Rows from block 3 of a small multi-label audio tagger, named by matrix and row number. Rows with one number belong to one neuron. Each number is 128 + 24 x the weight over its row's rms, rounded and kept within 0 to 255. All counts start at 0. Numbers have three digits each. After the name is the row's rms in percent of the matrix's.
After each neuron's rows are labels from the 100 clips, of 14848, where the neuron reaches its highest value: "lies over" is the class under the peak. Only what is clearly more common there than usual is listed. The data: synthesized solo parts of chorales (CocoChorales). In brackets: how many of the 100.
# fc1: MLP up (model.blocks.3.mlp.fc1.weight, 768x192), inputs 0-95
# fc2: MLP down (model.blocks.3.mlp.fc2.weight, 192x768, transposed), outputs 0-95

fc1.508 054:166116145127106109104149141089143133070109140120119066167139143086108163132125132114142145156130121129106134147129140120114115146126116104140151152089115091112113120141106120124116156152119176095150118103151123115156098139143139159161139176107083155157133109092132143126106132118125190126
fc2.508 052:125136147134162135122134124156166119169109121139108176090140140148095109109149122098106116121170138147112091104139089148117124125130174095123140094106144132126139156108121148144137171128149126085113128141134150177083108104156147133088150094176130126136150160136135120138118151101135139107
lies over: F#5 (63); E5 (32)

fc1.115 080:075115123127148098118140135119130129119097133118112124138095115174138113145120129124151142149108081130167125125107174144134141120159135157227141100161144134138144116128113124096113114112100130146117083121106115146117123108145140123146130157110119093159151126120099137116106115111122103166
fc2.115 081:147094155129129115114127108127113122116103085159100121135157083147154123132176140141134120142087127124136135095118167098139129084117154145136118152072141134072087117122139112083143119083130152110128134164156161132160114171103139135113118135159110157124098140186169150154162130096151143112
lies over: C5 (34)

fc1.188 092:114132155113123096122129124118152122165124085138161107106153140113146149142136085121142086103144074104127134113153130066150159111177160120091100119123168142123142150184100128137100117115147087138178120153124100099128166125135114112119119147127104134079111115118147147125159138124158082168
fc2.188 094:186163169154109147112120086145131121119060103125142093105118150121126126117133129149126127113156160095132127122146133114077141156135147133185121141093126096149129126185110102094172123155091138100111176149090124110164135155160121103147097135082143146115157119108140147127125121143103133173
lies over: D#4 (34)

fc1.72 130:120138179123142150105122122092143137150129144076124124127103143133142120078106132137143140129129150148086118098153133134156100139125134138133091124145149107099123108116122096124154160113138172120104125135108165159126112147139141108114138142137117167146081132059105170157110153071117125168
fc2.72 140:149114114125145104070148077155147130114107153122113094114135126103119143129139072102128110168168102130112106108123097125105137134149148081129136112128101139109094138110115168112083156128185108110161086159127176152107159127137159161138160082168113104140089081142132103132153139172131134149
lies over: G5 (42)

fc1.559 095:177154099174148142114091139158117137087127147169161120117102130164090123102131112141130092125134104116081141174125143139118106134135133114122074119149160165170086138137133145121133135109137116168140136132123117119114137145105149155118073123085133099133140091108114106124168139150144118139
fc2.559 088:124143135164074139125152100145128156143109116137118128128151137157133108116128114140090145148145089117117150107137098122132172074150132106117102111143106143098137142170124091151153070090151147100103128181141132107097135124126141129089137133098172114143165170157126101125113142165162159083
lies over: D#4 (60)

fc1.433 113:128125122102115124076121110146170129115146112142132140150146095106124132132130126120157142139122111138111103140129114089165202144113156095167121115120143138105095122137104180133167137113142098174152093113145147126104150103136134099101153116100075127136096153111108075145117146132081110119
fc2.433 116:107116126141143144097100162140122149160133101176161109161095152114157116086152118123125111146176117132095117135156128126078115191160123123104097139145099081098127159150137140136117119060116148137127143135136119111116104131109117092133142083112122114105103145142071094138127063129100111145
lies over: C#5 (96)

fc1.694 111:121162105089135130112117103146110140109121177135115136151101168131129123178149132142143130137146156126136141143122175105149092153126104122130123156143088112148135145088118108144133096121102106097125135170110105084121141170121125131126131126082123097081106145107130121123095127122133138084
fc2.694 112:100108168125141120171106110113115129124114155166150098155125135118116104153122138172138151141139109084099138103099112133162103132149166150144112158140081160144103097105103109068139102111164126149109136143128114158097142154145098142151146089175137161147148126120135090130127135125115128084
lies over: F#5 (41); B4 (33)

fc1.747 117:147111118105128103121156151150108166083152137104125110135141148154126147108119105138086117124107117140096111165094122126157140141122101088151126116135104114136116180131136111120137142130163141125154124138087136144111105112104131124173091132124134121071129136125131127130085157156083120098
fc2.747 115:136181119118112141123115170093133097106133143126176104102144146143141190150128095158170109104110175158144084144119111127132096140101100102149132092101158096101118088144135126112140126158093113152120135118146124111091135097151122152149115126176131109148127104078149162109128124106128156127
lies over: D#3 (100)

fc1.170 091:140163179135112117140104137083134157097092110129141186133135086130144121144141120107108148136165130146133151115136106118095124090191138124102152131126155096127142134146144091164116168143120145118096116128129069106110113158112121122163127115137104134106139128094151106138090108143113114096
fc2.170 080:156161132151134120151103127126133133157113147116110126056111126125164098110109137133167127101141141123141098129105183108115104116108098146110124167103138126137170144137126112161075138150089162096120123124134107113147165139145117119138166106089153123184120129153094113085145114140122192141
lies over: G5 (33)

fc1.303 069:150116084127106124123132145153070137119141163140116136122131162128135099133138146126170133131169097120083100151116155112138155155178111166089157104139104136145132102134156147117146119135148171091134089096131132129099168085132108153137201130130106133107102158126127124141113148079123137132
fc2.303 072:104117129150116151161110121119102112103107117116125155089153109120103156087166136106152091156152123173125105123098099150188084158112145085126139153126106114138157087091167139123137125123121123129138132089146159162137083128105157115180154112141147121106123099108113127124133152136099141160
lies over: C#5 (51); B4 (30)

fc1.665 103:145124127143133132135098119129092138129158127140148132103129105122087088124114124144123129114115158149179178147148151109164151137108159141126149107104145173153111104165134104118112094160104118170135097143133142137123182177112143174142137153124108126142173125127142116093134139116088111174
fc2.665 106:149126131084148148135098135081091112164101183149120155094151142159113114151097168122067127139095118105139125126147140133134047141129170153130138139129147134138098135074161099155099137159119097084136103141127135130088136121121147112134113121134107081142080140119132115125148151109160147133
lies over: D#5 (70)

fc1.596 089:173154133136131106121131074135115136108151128093116133113140089117098129169125100114147109126137149151146134083124132134100098136127114063088084109088105086108120102092135094146112129170102118122149133147155150142123129146143197135141113154155110132162138115147126112151152130143148094121
fc2.596 088:111143111139158135131130127112153136119137178170096133114123131136093105092094140129139099131097130114104176126148156135125092089096158132087072141151157114149134164121121133159160105170150146121149138139139169144131094136092115146149122114132141073133142136157123156140167108077124075137
lies over: C5 (30)

fc1.200 115:153124130138151131121145111086122105142120120160098160109115120087186137154128104137084077120151141123111065144133131123139152143173071139169116129149112106126134134145092093140152141129118155114132141139138132179123123081123136143115159165188108159101120129103113155188127151140087108137
fc2.200 123:124114171132144138163101113144129123124121113147125105083105147169129097164123123123148168114127136107121142095096095142132152134114099125113195113097126159113130126154127077112155170160121100125140124132087140108123123130142191168110174124123124055144130117121132115151127114154168168107
lies over: G5 (48)

fc1.483 071:154132117155124102165150179110139102118114109147107103125091155119132135099179147147129053125120130106118147135127169157096118131126144121164164114142112154113096156134128078134113125098101114176101117160137127136110113134149125108170072138188109147108160137115121122108131152119120166137
fc2.483 071:138149102145117149112140137126156112107110120134103107183136110157121142116091143108127101077133138099130111141086153135173096166129132106136126120117143151100146123112087139143134121175105092153136133132157113105109127088161077144093110161137098115103133124118127164077098167102128149125
lies over: D#3 (98)

fc1.20 133:160106099126158158122116137061134130118145160122155139148140132164193135140134162124114102181133121108128145130145082154185118130119148136145094160134120106143122094113076113104153143132169145100125109112162143082146106149099112078135112122201113144113115122099145141152184133135106049112
fc2.20 132:094072116082142118134128159095151086155135163129069181121114113133105113125146165104126153131132130135124119086116130130090115116090169134132140152160137168130107145095122119161082144095157091064145184143085159098130158107116154123119090134129087152163136139138176160180123127127148125103
lies over: D#4 (69)

fc1.431 117:130094180149117131177143143111137128108114194111128113150147102133149091163124123134152145159085127132103169165161119110174201145105110117145127124111145106090137099167098196154118127111145102112102167167147116152154145098091139119162135160077080127140121103114122129146079111127123127124
fc2.431 125:124134085119154113096142136131163096104123095083100112134141136110116162133133157137140098121149132101132135146132160164120123120137181140123151171129113100077154131148105171127155146116159123134074099125125119117099095144081135104087136144101121152159127155070175152136165155143088123139
lies over: G#3 (29)

fc1.711 116:133102092133125090146133129123158101130112096147160156113162122134116096154113145130146115125137121122156107158123155131169171143126131105111117124118118156109143103155070131135144115130138102144180067093121166117138151124115128111130127137103147128119089144164114123080097124112092101157
fc2.711 119:107131121114110132133135151115087101153125124119139157078126133143117101137135101085078107147102097117153152129113168145100145137120138123139120114130129101144139126091163110132095148123130112136152102148072161127159125114118138114143074188126112144080138127147103128122144140134138077180
lies over: D#5 (81)

fc1.723 112:147136131097099098128129135137111101136143168046059189129101101119106147119106131156126149099156114113107130105062153121136115157155089110139105139134145077135133145124126162148136143120150133143171129106127156140157166125124085087144136142122113126104130139126134128147112124138151109120
fc2.723 107:145117124144129124150136146155110117088125114108114157128146095131148136115148113134173114156113121126143125122118140107150134121130120166160108172144142155090142125140074151128099124124119112125172157137098096147149114150094143187171106126147142076153129089138114111129139055127123128138
lies over: B4 (33)

fc1.546 091:065125139126170135129129109119112144100126119127126139142124108094082130142097160134151149125117144155125132155150084166169132142128080135099140105118141158112098131055123181133125084151119136151131129127179150132119110129097107117117079161074166153139159113132090164169140162116138122122
fc2.546 090:120122141137127112131152139189156140126145133168133118142127096097114178119110131137120121163107086146091166116112135124131081120153092149091104129156116153129115070091152124116183092119101153119171118152160150114158143121129129139113107147154094106150145168153126132160131142123162140129
lies over: B4 (28)

fc1.715 133:118122072110151095079116120131121073131137134164128082132123105086166106124095110131096104119117125144118098118113123123124115156117120130134148111133175117144130184139116129131113127138146159150174130173143112071150134138112112099173141060131089133132142188133110117143142124155141149128
fc2.715 144:158108108111128079110140142140122139164136155123102117156147137100136168130161129144084154122133117147122145087107135160145174108132142136134116118107141142145103150162115111098104168126102093106153112143180139106127176115087098090152108108119139161126144153172112101126121123128122109128
lies over: C#5 (53)

fc1.328 110:136163143155123071146130125091110147134095124120134196135105137129110128103084149122133129112139106132138152171171150122152155104140101134128141141140146142131113093112142110087168128075119113100069169131143142134138180139100137146130145144100131161097124129128150111147120124139125139134
fc2.328 110:113082156074133119096127121158060116120116168119138150114101163151114192101140095159128113123144091110140129146151138084114119136147128122133152134152129138117122119102108148140155096108147179128151123192162158122119149100091178132164118124109119137115122104125115111152125135123113137175
lies over: C3 (55); B2 (41)

fc1.719 107:138179103138163110128109121114123121120117124141133133129091133067110135117087167150137176094154090143136097150125136134148120136085127154173155146109138094121149150117134133169110168122113118152138122116119147154123101117131158146081144133165147193130121129122146143096143126105154125146
fc2.719 106:161122160186123124136101126128133144148147124101122139147116133111102125126128133124175126091100133109134143109169129093106106100154145146123152154195102080105140122103141149103128103137150136108153129090111110087147115104159135142123156072109140074152143086149130113169117110129140164111
lies over: C5 (28)

fc1.612 107:121141173132126102157123121095158124160114153122123122086113129117161132104154076152138095202107127113146098186154116132103171146106129129104136115117133154160180115156104113175130126119118159166163099129119068163154128133128124094105171163113091133112164139136135118143093132140146129139
fc2.612 114:113104169115141109155098135119119118144123128165097149082097142157154113152102156100122171114113095142130125162123120184126130155103143109139109140130127140095147114112115149148156149116144131162124138097104118177104104136096082142121139159130117127153124126106164133141175100116150116113
lies over: C5 (65)

fc1.128 120:122127121129128132108091149140096117167142132142134155118139105152153129166118134174095146150100141089128158102151129131129165105116090166113154110137165128109119136135154107072161173139111133169171143139112115149089136148108117102128150117131111158122092110125136146075159083121162100177
fc2.128 130:058145128138142138101121151133137143100132126081116086107088160112146101115098119142106131146088154135117156116126138115148109122138163128095129129109150103146156123147151095153166150145141092126143128125136143133118144078146152138118132141122101134153130113176103162123143094113147162142
lies over: C#4 (59)

fc1.327 073:141101150122123125125119117133131133110121111099133145146110141158160107115103123115125113163138124138120146151164089140085147120139108095118152098105125144113104101162117137112163123157128117138130138148142112140120121067107085113141136122120171167135125149122149122124122103153106135115
fc2.327 072:149090097080092128113142157146095096186131143120088124131157112107125173104131113136166130116134117160144170119106177109125122118124185150128127109111086120102113113112125172079117142139138145146128066150148123147093129093099096121107133138091136152170118143176150158140136124102117132117
lies over: C#5 (49)

fc1.316 108:112094117112140116129129114154135088153169167058162077180144108109149084112165154109156125138127124154149127168142109150147154120109145141142103119125126157164098149159150125116122141154099129144106139110126125145133091099135110119128112139086134134176138086126146132123151114099124117134
fc2.316 109:103149095107098131076171123117124161094147122147115065128157111123128151110109118122144119086117165110152120112073150130111125095146139093108179119107144127112119093097113128102122120162107185135132133158151129076116137124132134122110142107123137107124132102159111114107166123122092094143
lies over: F#4 (28)

fc1.600 088:157160098101130124159134156137075143154158170093145115123134117134096093143080090183168127136150105116129077113136119128141115094086112114123135126112133139110103182124149172139131144134115122077172100131134166126153112124132105125076170121160136152135143139154130112100181148097138124119
fc2.600 079:107148143051127112131113219105116139117131127142118111121085106129120134120119152095152145136130136116145138151095133108121171118147082166122097112170167172154167130136121151094142147112147133111131127140120115192126108090115111104138110137108111115103140107144094138119143097153138136119
lies over: G#3 (73)

fc1.528 084:122147119080144077107091106110143123111147092109145096114149156145105098093147132129128123125128107137075133155146098147092106126158129138146131098135116114122156052119118166128137158108127092102100156111101090100182144121112140151153137159110160122157094115107116156164110112113107131170
fc2.528 083:134184106146113115135153143140157160118141118133149096146131128130161103104085110100128145129100138114101167179136114104145130047133149113124092164111149150143140119115142126152158111120137123136133143098130090105120141121150090130101083118169141097099112109138142137135157107140127140149
lies over: C#4 (36)

fc1.90 068:140159161092115128134106152134121118125095110128092140131110142146107130116105132122151126123133126144128132100127151119161134173127099136104113118138125129129119131096104164122109109107199143152172095146165076132131149093094181106100089131143118119144156121160103104122138102124127119132
fc2.90 067:129126132108125101101139099104101122144141098080128105132136127131128125152138105112113140124141089153155163141134163107124124143120164120109124132115139106154177107119121126131151091139143135103159110087162118113145126139147115158167122149097116102076149132082062144167129102107110123157
lies over: C#5 (45)

fc1.625 127:146153111073088104160128129094091126166200137163115095169093117161124137135117157139103103124110115141147125118176146153120144116130128124138148120121150135159135134151126072106124135129103141118141143070138146148119133140132080112130140120146138165136106141113115133112102145178113130094
fc2.625 125:112123105107143112149135149144093168102095157093147095115132111151144123135120090135099157148169118114115101142146133163103123149146112104109115136161132080121122157101132111151127107182113141104145131131111149142153145117105147144105104160070154162101128084150129140103169122140116091106
lies over: C5 (43)

fc1.309 085:159137116080133118151101170150107126127119085101092113137142140095166144156129134102157154118155121137146136103086162127105149118160136166138150113128128136129118082148134147167126179147122112136132119122080113187151077113182151112093114099102131117164116137145131119109122142159131163137
fc2.309 080:100124142176115153099138132133136103129157174110127206150128149148106121140083137090128129153079125107135141096113115091095134137143105172149109166146077137099095068094124137125115111118101137122101127087167083106126138162115130134103107127131118103169110098127161160124135094102128145119
lies over: C5 (35)

fc1.243 099:124162086105154124134209103168122131140174128151126124090097102108125119162105148146129118115134091165111145131120160130065148120144072135118145154149127127127100125120133136121123077141138132124119146125129151124123126104133137117120141121102079129051100128113117167086129120146139117132
fc2.243 109:120128125140115092102173112155110115097091131136075128137177101131127104111138113092125115122133133113134150125129115159164121119144144129152127154109102100144117109103101138149123129160133139089131144126151137074160149134144120177133151108105103110104129148084151144107125102133144146149
lies over: F#5 (41); G#5 (40)

fc1.151 113:132126111166161112093112116165108153130123134120116130121114150114108141108132086156107090105143092128120141143128135114141100152141076134114083142116095129080137097146122127132128155121107174102160141133135131133120128102171107152149156130125121103101156151119080109152163175123170078151
fc2.151 124:137050149135165135105104098139143078099143135133138161128082133133113108124120101122160099107159128074145159107149102148152123167122145150112149137127149129121156087108099121129200146157159147126138107135091103118159132134147127145178152127125118118109139114162099105126129145150103123135
lies over: B4 (57)

fc1.0 111:136130092155150162081103148110135117140139104176160077113105152126141121088084108168136090078093108139102128162122119144120113128128139136180134114104145163143093104104154115135102119138124102127131109120137095121131109127146130109113126103137093098092155096144132140141134145141129121171
fc2.0 109:086117124124111119128170160171126157076106146167098117130141128134126127097146136078112132104151131144134147149118105134135143101133164144159130119136094091135126142161115128099171125138107148114077123166131133138133136176106128123119073127131128143118174242151141154124098156164152121125
lies over: D#5 (29)

fc1.80 111:102144088143112134134115170145151112133135129097114119104107110140159146136109124170102115110165180118129131117094123116148116099152172131134108114109145124123136104104121155133168178122108133199132108119084108076164124170112083118103157143111124114158104104115147090142130136101123157173
fc2.80 113:101128118155099103123115150150104163138157110117117152132150113185162121122164115099150121121137110144165148106113119115118122121108158144122121113160116191125125149122110145106109144130124151149123162139133142081123146119080110117119146122096130126129124123133138097163147084163116154152
lies over: C#5 (45)

fc1.490 132:128148160184120126157187129170114116123132144114149101133118108107095124100051119103151107172098150147177122091101112132169134121128138152133141089120106138156168147174109115160131101111088122131133126133127115123153181129161115129117136146104125174120157089108097127126121139125122120161
fc2.490 119:116119112150122156106152137151144160107105126098097149148109118107101127138103133110091111136140132089109093104105117155137174116104138107103180124099125132171128117115111145168153053127129153147109157159136113129143142145145147120047125132163146130084125104128119125168156137130152107183
lies over: F#5 (68)

fc1.398 106:110095100134098116124133152076158135157088154139159077129125166136131155158133138119126154156129123115173110148142116084140088117065123103137154130146118128123146122126117119133112148156103119162128147115161129115129140180144146144134104115161137108139122118080153134086155122130120074105
fc2.398 108:134107134084088134136124133136134115145103142137118108135072108133132147137080152113150136098113156121079186132097108122120155103116123126143129129133146139177105149121077136150100076128151137113066161114155171090084111153124121151122137105121156172117171126134154152106117116142121117120
lies over: B4 (36); B3 (27)

fc1.173 103:155132100139139093157139150122199121091143115148110113147166105126116112122112166136130129139124124169069126148098152106108135104151106102184136119142112109121105135095170117132176123133123133091134132106103101115116059112132110134135131150071147156111108136102129137122085164117160128140
fc2.173 099:151111133143097156114130078141093147174112110133078157160119145117120125113133138107132119102141111099097145123159164132138129138176156150118132109123120126143136125085148149169144174143128137127142093120148081103141118126136140153091128146145130085166108151164120115134098144104165134108
lies over: F#5 (35)

fc1.47 110:124128161136103144147099106139169106082143130151105154083163113159131170139095124122131150138124133137122105124148174107141112152096131146138104151140145182104096129132141123097117139093061161112118084109103130141120142119158107113124190153096113122124095136125154133119138109113136146116
fc2.47 101:121152130191111090119126134140119134146139127131101138150125142083097140108125129155081135090121151126161095135131127118088106146128098142113137134065143113144141108119159121132133113178120192140101116113118098100117100147133153171143158112168131142107174154098100112142097136118121102152
lies over: C3 (52)

fc1.458 095:145136123163148129175171116115120134107110138097114127140101149130169107111149131134154110129114096133117106121086100141171134156131118118126088159152105124124084075146103145096104093107127129159149105145082111104142103116146149140110095137145124139119120144118129116133122184108146159084
fc2.458 099:123163111107110130085135126115104129107149132104160105101168144121168148164190141147125085133087134148138115148124172115152102144134124155104092127118172095094143121142151114140123134151136130122125120131123161141135134126125070131150108096124131082120120112105108162106139113157147100126
lies over: F#4 (92)

fc1.21 124:174114153140134107131083125134139114132126117150164136127140142095136125110100151135153114119115138103137084086126137090111109137137130131159126125152103114132131124109162152168097145108085088120146085123116141138106084133108124119165126163122140123098140138116107206158119098100123099173
fc2.21 134:133156127113087139130130129119128145086144116152183135129112132079127099119125101131103172114117127082110102100103143179129159120143111179142077140152086133148134136123096132134104121178121151123128104155155197169116108121146106106108150148117129176187148129181173070125119108125141148177
lies over: G5 (53)

fc1.757 116:135173128113137118108141146166116131139151115111113130115109132138128132171172099093108107180127130089158091089121105125128110155176089084090163084177140117133110168107141134153116112124113143109115105138146143104156157127104146133098090076140135154145114153130119141138128139121150139135
fc2.757 123:126155137113157176082128134106125108148082114142137146119138117114117126125147150122100152106129097131147124150132110127140153160105117154188128126136168119148097153100130155112137129138118149119160138093139125155098111146105128118106120116131137116110086114120137120170148074145153147131
lies over: D#5 (78)

fc1.505 130:108123101103077109135115160133109141135157155106103102123149097118117139143157110134139143143123105137109144157141176160161126109133133149152155125102149140179126119098096170103141132140094139132124097115103142110134124135129112168154132087127152183159109099080140150132100133143131131116
fc2.505 147:154180133158133128130105160093125101132116132144118115157143160095095123161136149094154099132162152161164111143123158145075130187117122121156114157092110126110142168143170142096155119206105112083152144118150146148107085163099149141129143102131106114128126114123131105114136127080162154099
lies over: D#4 (72)

fc1.430 098:122156156084158110137120143144084119146108144113105153136134114154122120107155114071097130206136132104150113135092141130124171115161107164107149092099129137108093100095121166110100141117122127135110144108140090179135111170170090098154148106151127155170144095112128146092094120168105109125
fc2.430 093:151092120129130101106129130102123131099114155115110148116121164163119149078117191128127135192085131095102118088130082129100110158125149171140156126103077159159083117126134091141133098072104138150122132131099093100147114148121108138138122135103151149146128110097122159128152146107147161128
lies over: C#4 (56)

fc1.87 122:122093129136131112140159108144115072105133150134130137094099115139187120146102144104117134126212129112158147107103100105149092154136131099100158119152126119138131163108192173085120154132138095116153119106155121123130105167119115129105113117094140088136117167112100156163172126116114133138
fc2.87 133:140110105132104146186133167114132081105175086145169120116097147116127130144124154129135176121099145097104104109133082152136101132125154118116106095142115156137110157137130123097054095103122142120097134150138176152121150151162156144119152083118129156082151144133111112139110109109083094108
lies over: B4 (45); A4 (30)

fc1.373 109:151107160104093161119150139165156135115144077136167119176130121104141134168185172178156108125099092139125111154150140155158087120123104147136097157168166121138116110128101140125143132096123168133134136086100096113121133085120170149137152146117155112092136114105139118131145105109127109179
fc2.373 108:100125123132152094154121099145123131125168146102155078090111153120136125114156129170123164129107109175121107117190078167131142158150158131139118076137101121119119146143162138119094108121113128152077178127124102145096114176148210142157132078132116099145142163145146118139117108128101106110
lies over: F#5 (29)

fc1.246 097:151138153129140142099113114170098105117107156071154075096139120114141152145164145135165155121122090147167114176155138120111142116159160138105127152154162157117127154117123130103108127122117145099136123112140136158129155146115113125079120096120112121091141106080148118132117145137122121126
fc2.246 099:123084093146144137100167162086108114132144099139122113165123097114116107128151142154119101135175146143136094145112129131112077141142102142073158118097142098125113106119138140142099137146133124135115148101155084147116190128116151148138131120099162132122151156126093146151115176142123093136
lies over: F#4 (37); C4 (26)

fc1.149 077:135103128092106154154086124125116130119159174132109153152127169099132126177091093129151144106082159147126155102088148097130110139101162126120106093142136138132113127117104167170130160158101117160134105116084151099190133173103163130177094137109116153123148091113145132151118122128098127135
fc2.149 080:081101104113130153155118094124102130107165084171116130171127152140132133156090123168142161108127143106154101084144148106116118147132142106122174145086128144119136097123128167145123131141117132152147133128141129124119147121121108145135099113108119116169165134149132139115122130090136158141
lies over: D#5 (71)

fc1.81 066:144125114071105131139102111104143137137159119135157153108146144105115123133120148134173143120084089122172111158133137127170128142145150173098139122154080109125145155127116145121144126095123174117145096114116133154146181152190112106125131120115101121169155113116148164162108133086130093112
fc2.81 061:114113137131144131126137158112118110120115127124132099088093104118125139164147155126135085148131152174138128128103174116088090133101124152129147119128164110176121118120118129176166150096147131119144128059100118156102127160133106143135137137125132134101128158162133109132117127128111171124
lies over: D#5 (93)

fc1.461 084:190127131128114100129132150093136119149086157171132139101137103166149133117156114147180108131101159154136171163118104114126145111153142130137144157161136094113130117164170121132115167143075111104162119122143145144128113118106122115156131159150128123121138127113142160136132123138067113145
fc2.461 097:167130135116159120158130128118121128153154141110136179125127150127140103137084129107133140144069102085103137130099168137165133108148157081089126128123130134098137113095126147139108147117167099120150105115079132172121104090143117117120093129075158165164140126173184112112134142132125183112
lies over: F#5 (29)

fc1.481 084:145122143120097095155123127157115131114173123100116122170063158092111079107108113114094091084154091125163142133151149112147139163120115103086135133122118138088113144138134119178102165141097129124125135122133107102121140115155155123164155123176133148168147127097097074141145131098198120142
fc2.481 090:124103153127126127091103129112139119143114185128113179108099105110119083064091152112141107108166124097134133121113096120129154165157135147114140129100140141108151099136151074150176133138152097150153153116131131132133114137139122175137146122141148109146112095104105121118150085104135103123
lies over: B4 (44); G#4 (29)

fc1.649 098:138126139114112103177121123120150149120131109101132153150107123118182159143159132128107126145106113106150122122128128101134150127109163130136104112120158103077155129132101125132090125131118076119131115092099138061157157092157162106147137160113084106128103109154127155099101117116126104117
fc2.649 101:095152123126124115147146134083145148147128114144164137176078108109080144096142128156127129148087141101112116139101129163110106156118120114162133091130169099157097099181141155094181135142115139085109135148112117134129150125124128126109119139155143126131133157123139101108166134128111129205
lies over: D#4 (69)

fc1.673 107:129151161135103122081118124118165102130116172151156146110102129122161103078118137130159094151127161141137110126119117146174153114114086142106146163143164162177083135090118122140172102145158135094129132152108075125132122132166113112098125180116126124153119127123067141106154154133105163125
fc2.673 100:132185167130101117081107163154163144128144131130107112122109121135100134114155118149106126090141144131156126144112099154140139083152174184084147117154155158127138115101138115132133122168178161135102113159111124121157120116110134116055118114137149108137119099144139125089130123114152156127
lies over: B4 (92)

fc1.334 089:139131163127171125133147114157099126099075090113146182181126129101143104154073136131108137135144149138096084175137148084112137140133149107123097126099158096098111129108123113131143151120134101156156133137106105102120117103124110123117156151129090111149112181140130119113106150132103100151
fc2.334 086:107117124117140140138148123140157134142110112181139138142083138111140163102137099086084121143122145116108099164147112124128124183113091109159130108128156111104148153136193142132110153138115137113129163133142110158112094087138123092114129092158160088096158111118037100108152110140144105108
lies over: C#5 (25)

fc1.268 103:105113116109104097146132136154137105126167122133111162118123105115115114183104147140164114137115163123152169107105094112128136112129102122101150117140105123113082145143121154128105124099089146153211106125159141168139160077140071129132176152159123131096162150147116143138116103168109140111
fc2.268 104:150091168161119121163136130171098162132068135109096184097102157129138129143080153129138127124094141149134148128145149126114142113118119104134160122107088149098119105128108108100123145103130121109152133129105159124131146126085139109188144144107157120095126152112080132115191104139156150103
lies over: C#4 (28)

fc1.446 109:148163119114127166134147144158113107125140108166124106140123133145126109144168167117155107141126124184142166131141141149112146126191128111103106134182156131154162112086143105175134103112124114121162132116155133135172142147101134142137109071118148151085114118105107134140086084109096140161
fc2.446 111:122134134148176143126140100121110146157101111128170136126130066138154133161115134128102119093101162094130144139132079156101127144128086131115152142118152127176103169136134143120130132152117182094096153115138119133107102136050141174084091130183134109155132145143134115117145109159147109110
lies over: D#3 (40); D3 (37)

fc1.420 131:132160138141135132179116106119108118117116133110156139163102118163149122126085131164137094124140096138131095142141134124128119121082174127155130106126171186154085157111165099148112129115121122161165136122113113130069130110098150127166127111108120124127127094106130084073146162172173129114
fc2.420 129:118115108145087138113160096134135174122115196154129148154148140150094128118117129156123129129106127143129096113140137149139120100098108152104142133145137115145116127123133095090144101110161083121136134143160150065137146135133148158133157106132150145116142133150169166102118135122158143090
lies over: D#3 (52)

fc1.204 097:146169122116127104135160111133156171158101131134136114129091158142116153107139117115099151083120153103102085116159104109141139115122109109132153151125164135169149131075134100146093135109098146106111108147139108102174133105128143115149080155160124120120093140106115107126124103163152104139
fc2.204 106:127125128103148179167108111152122135145122131126150099088136153142102157094086145140123109103122111162146131129100119143147141134167147151153137157130127152114127136170142136110177102105150119132120132095126119128138147163107091130121086144155138079121114114101118129151138162139102193164
lies over: C5 (49)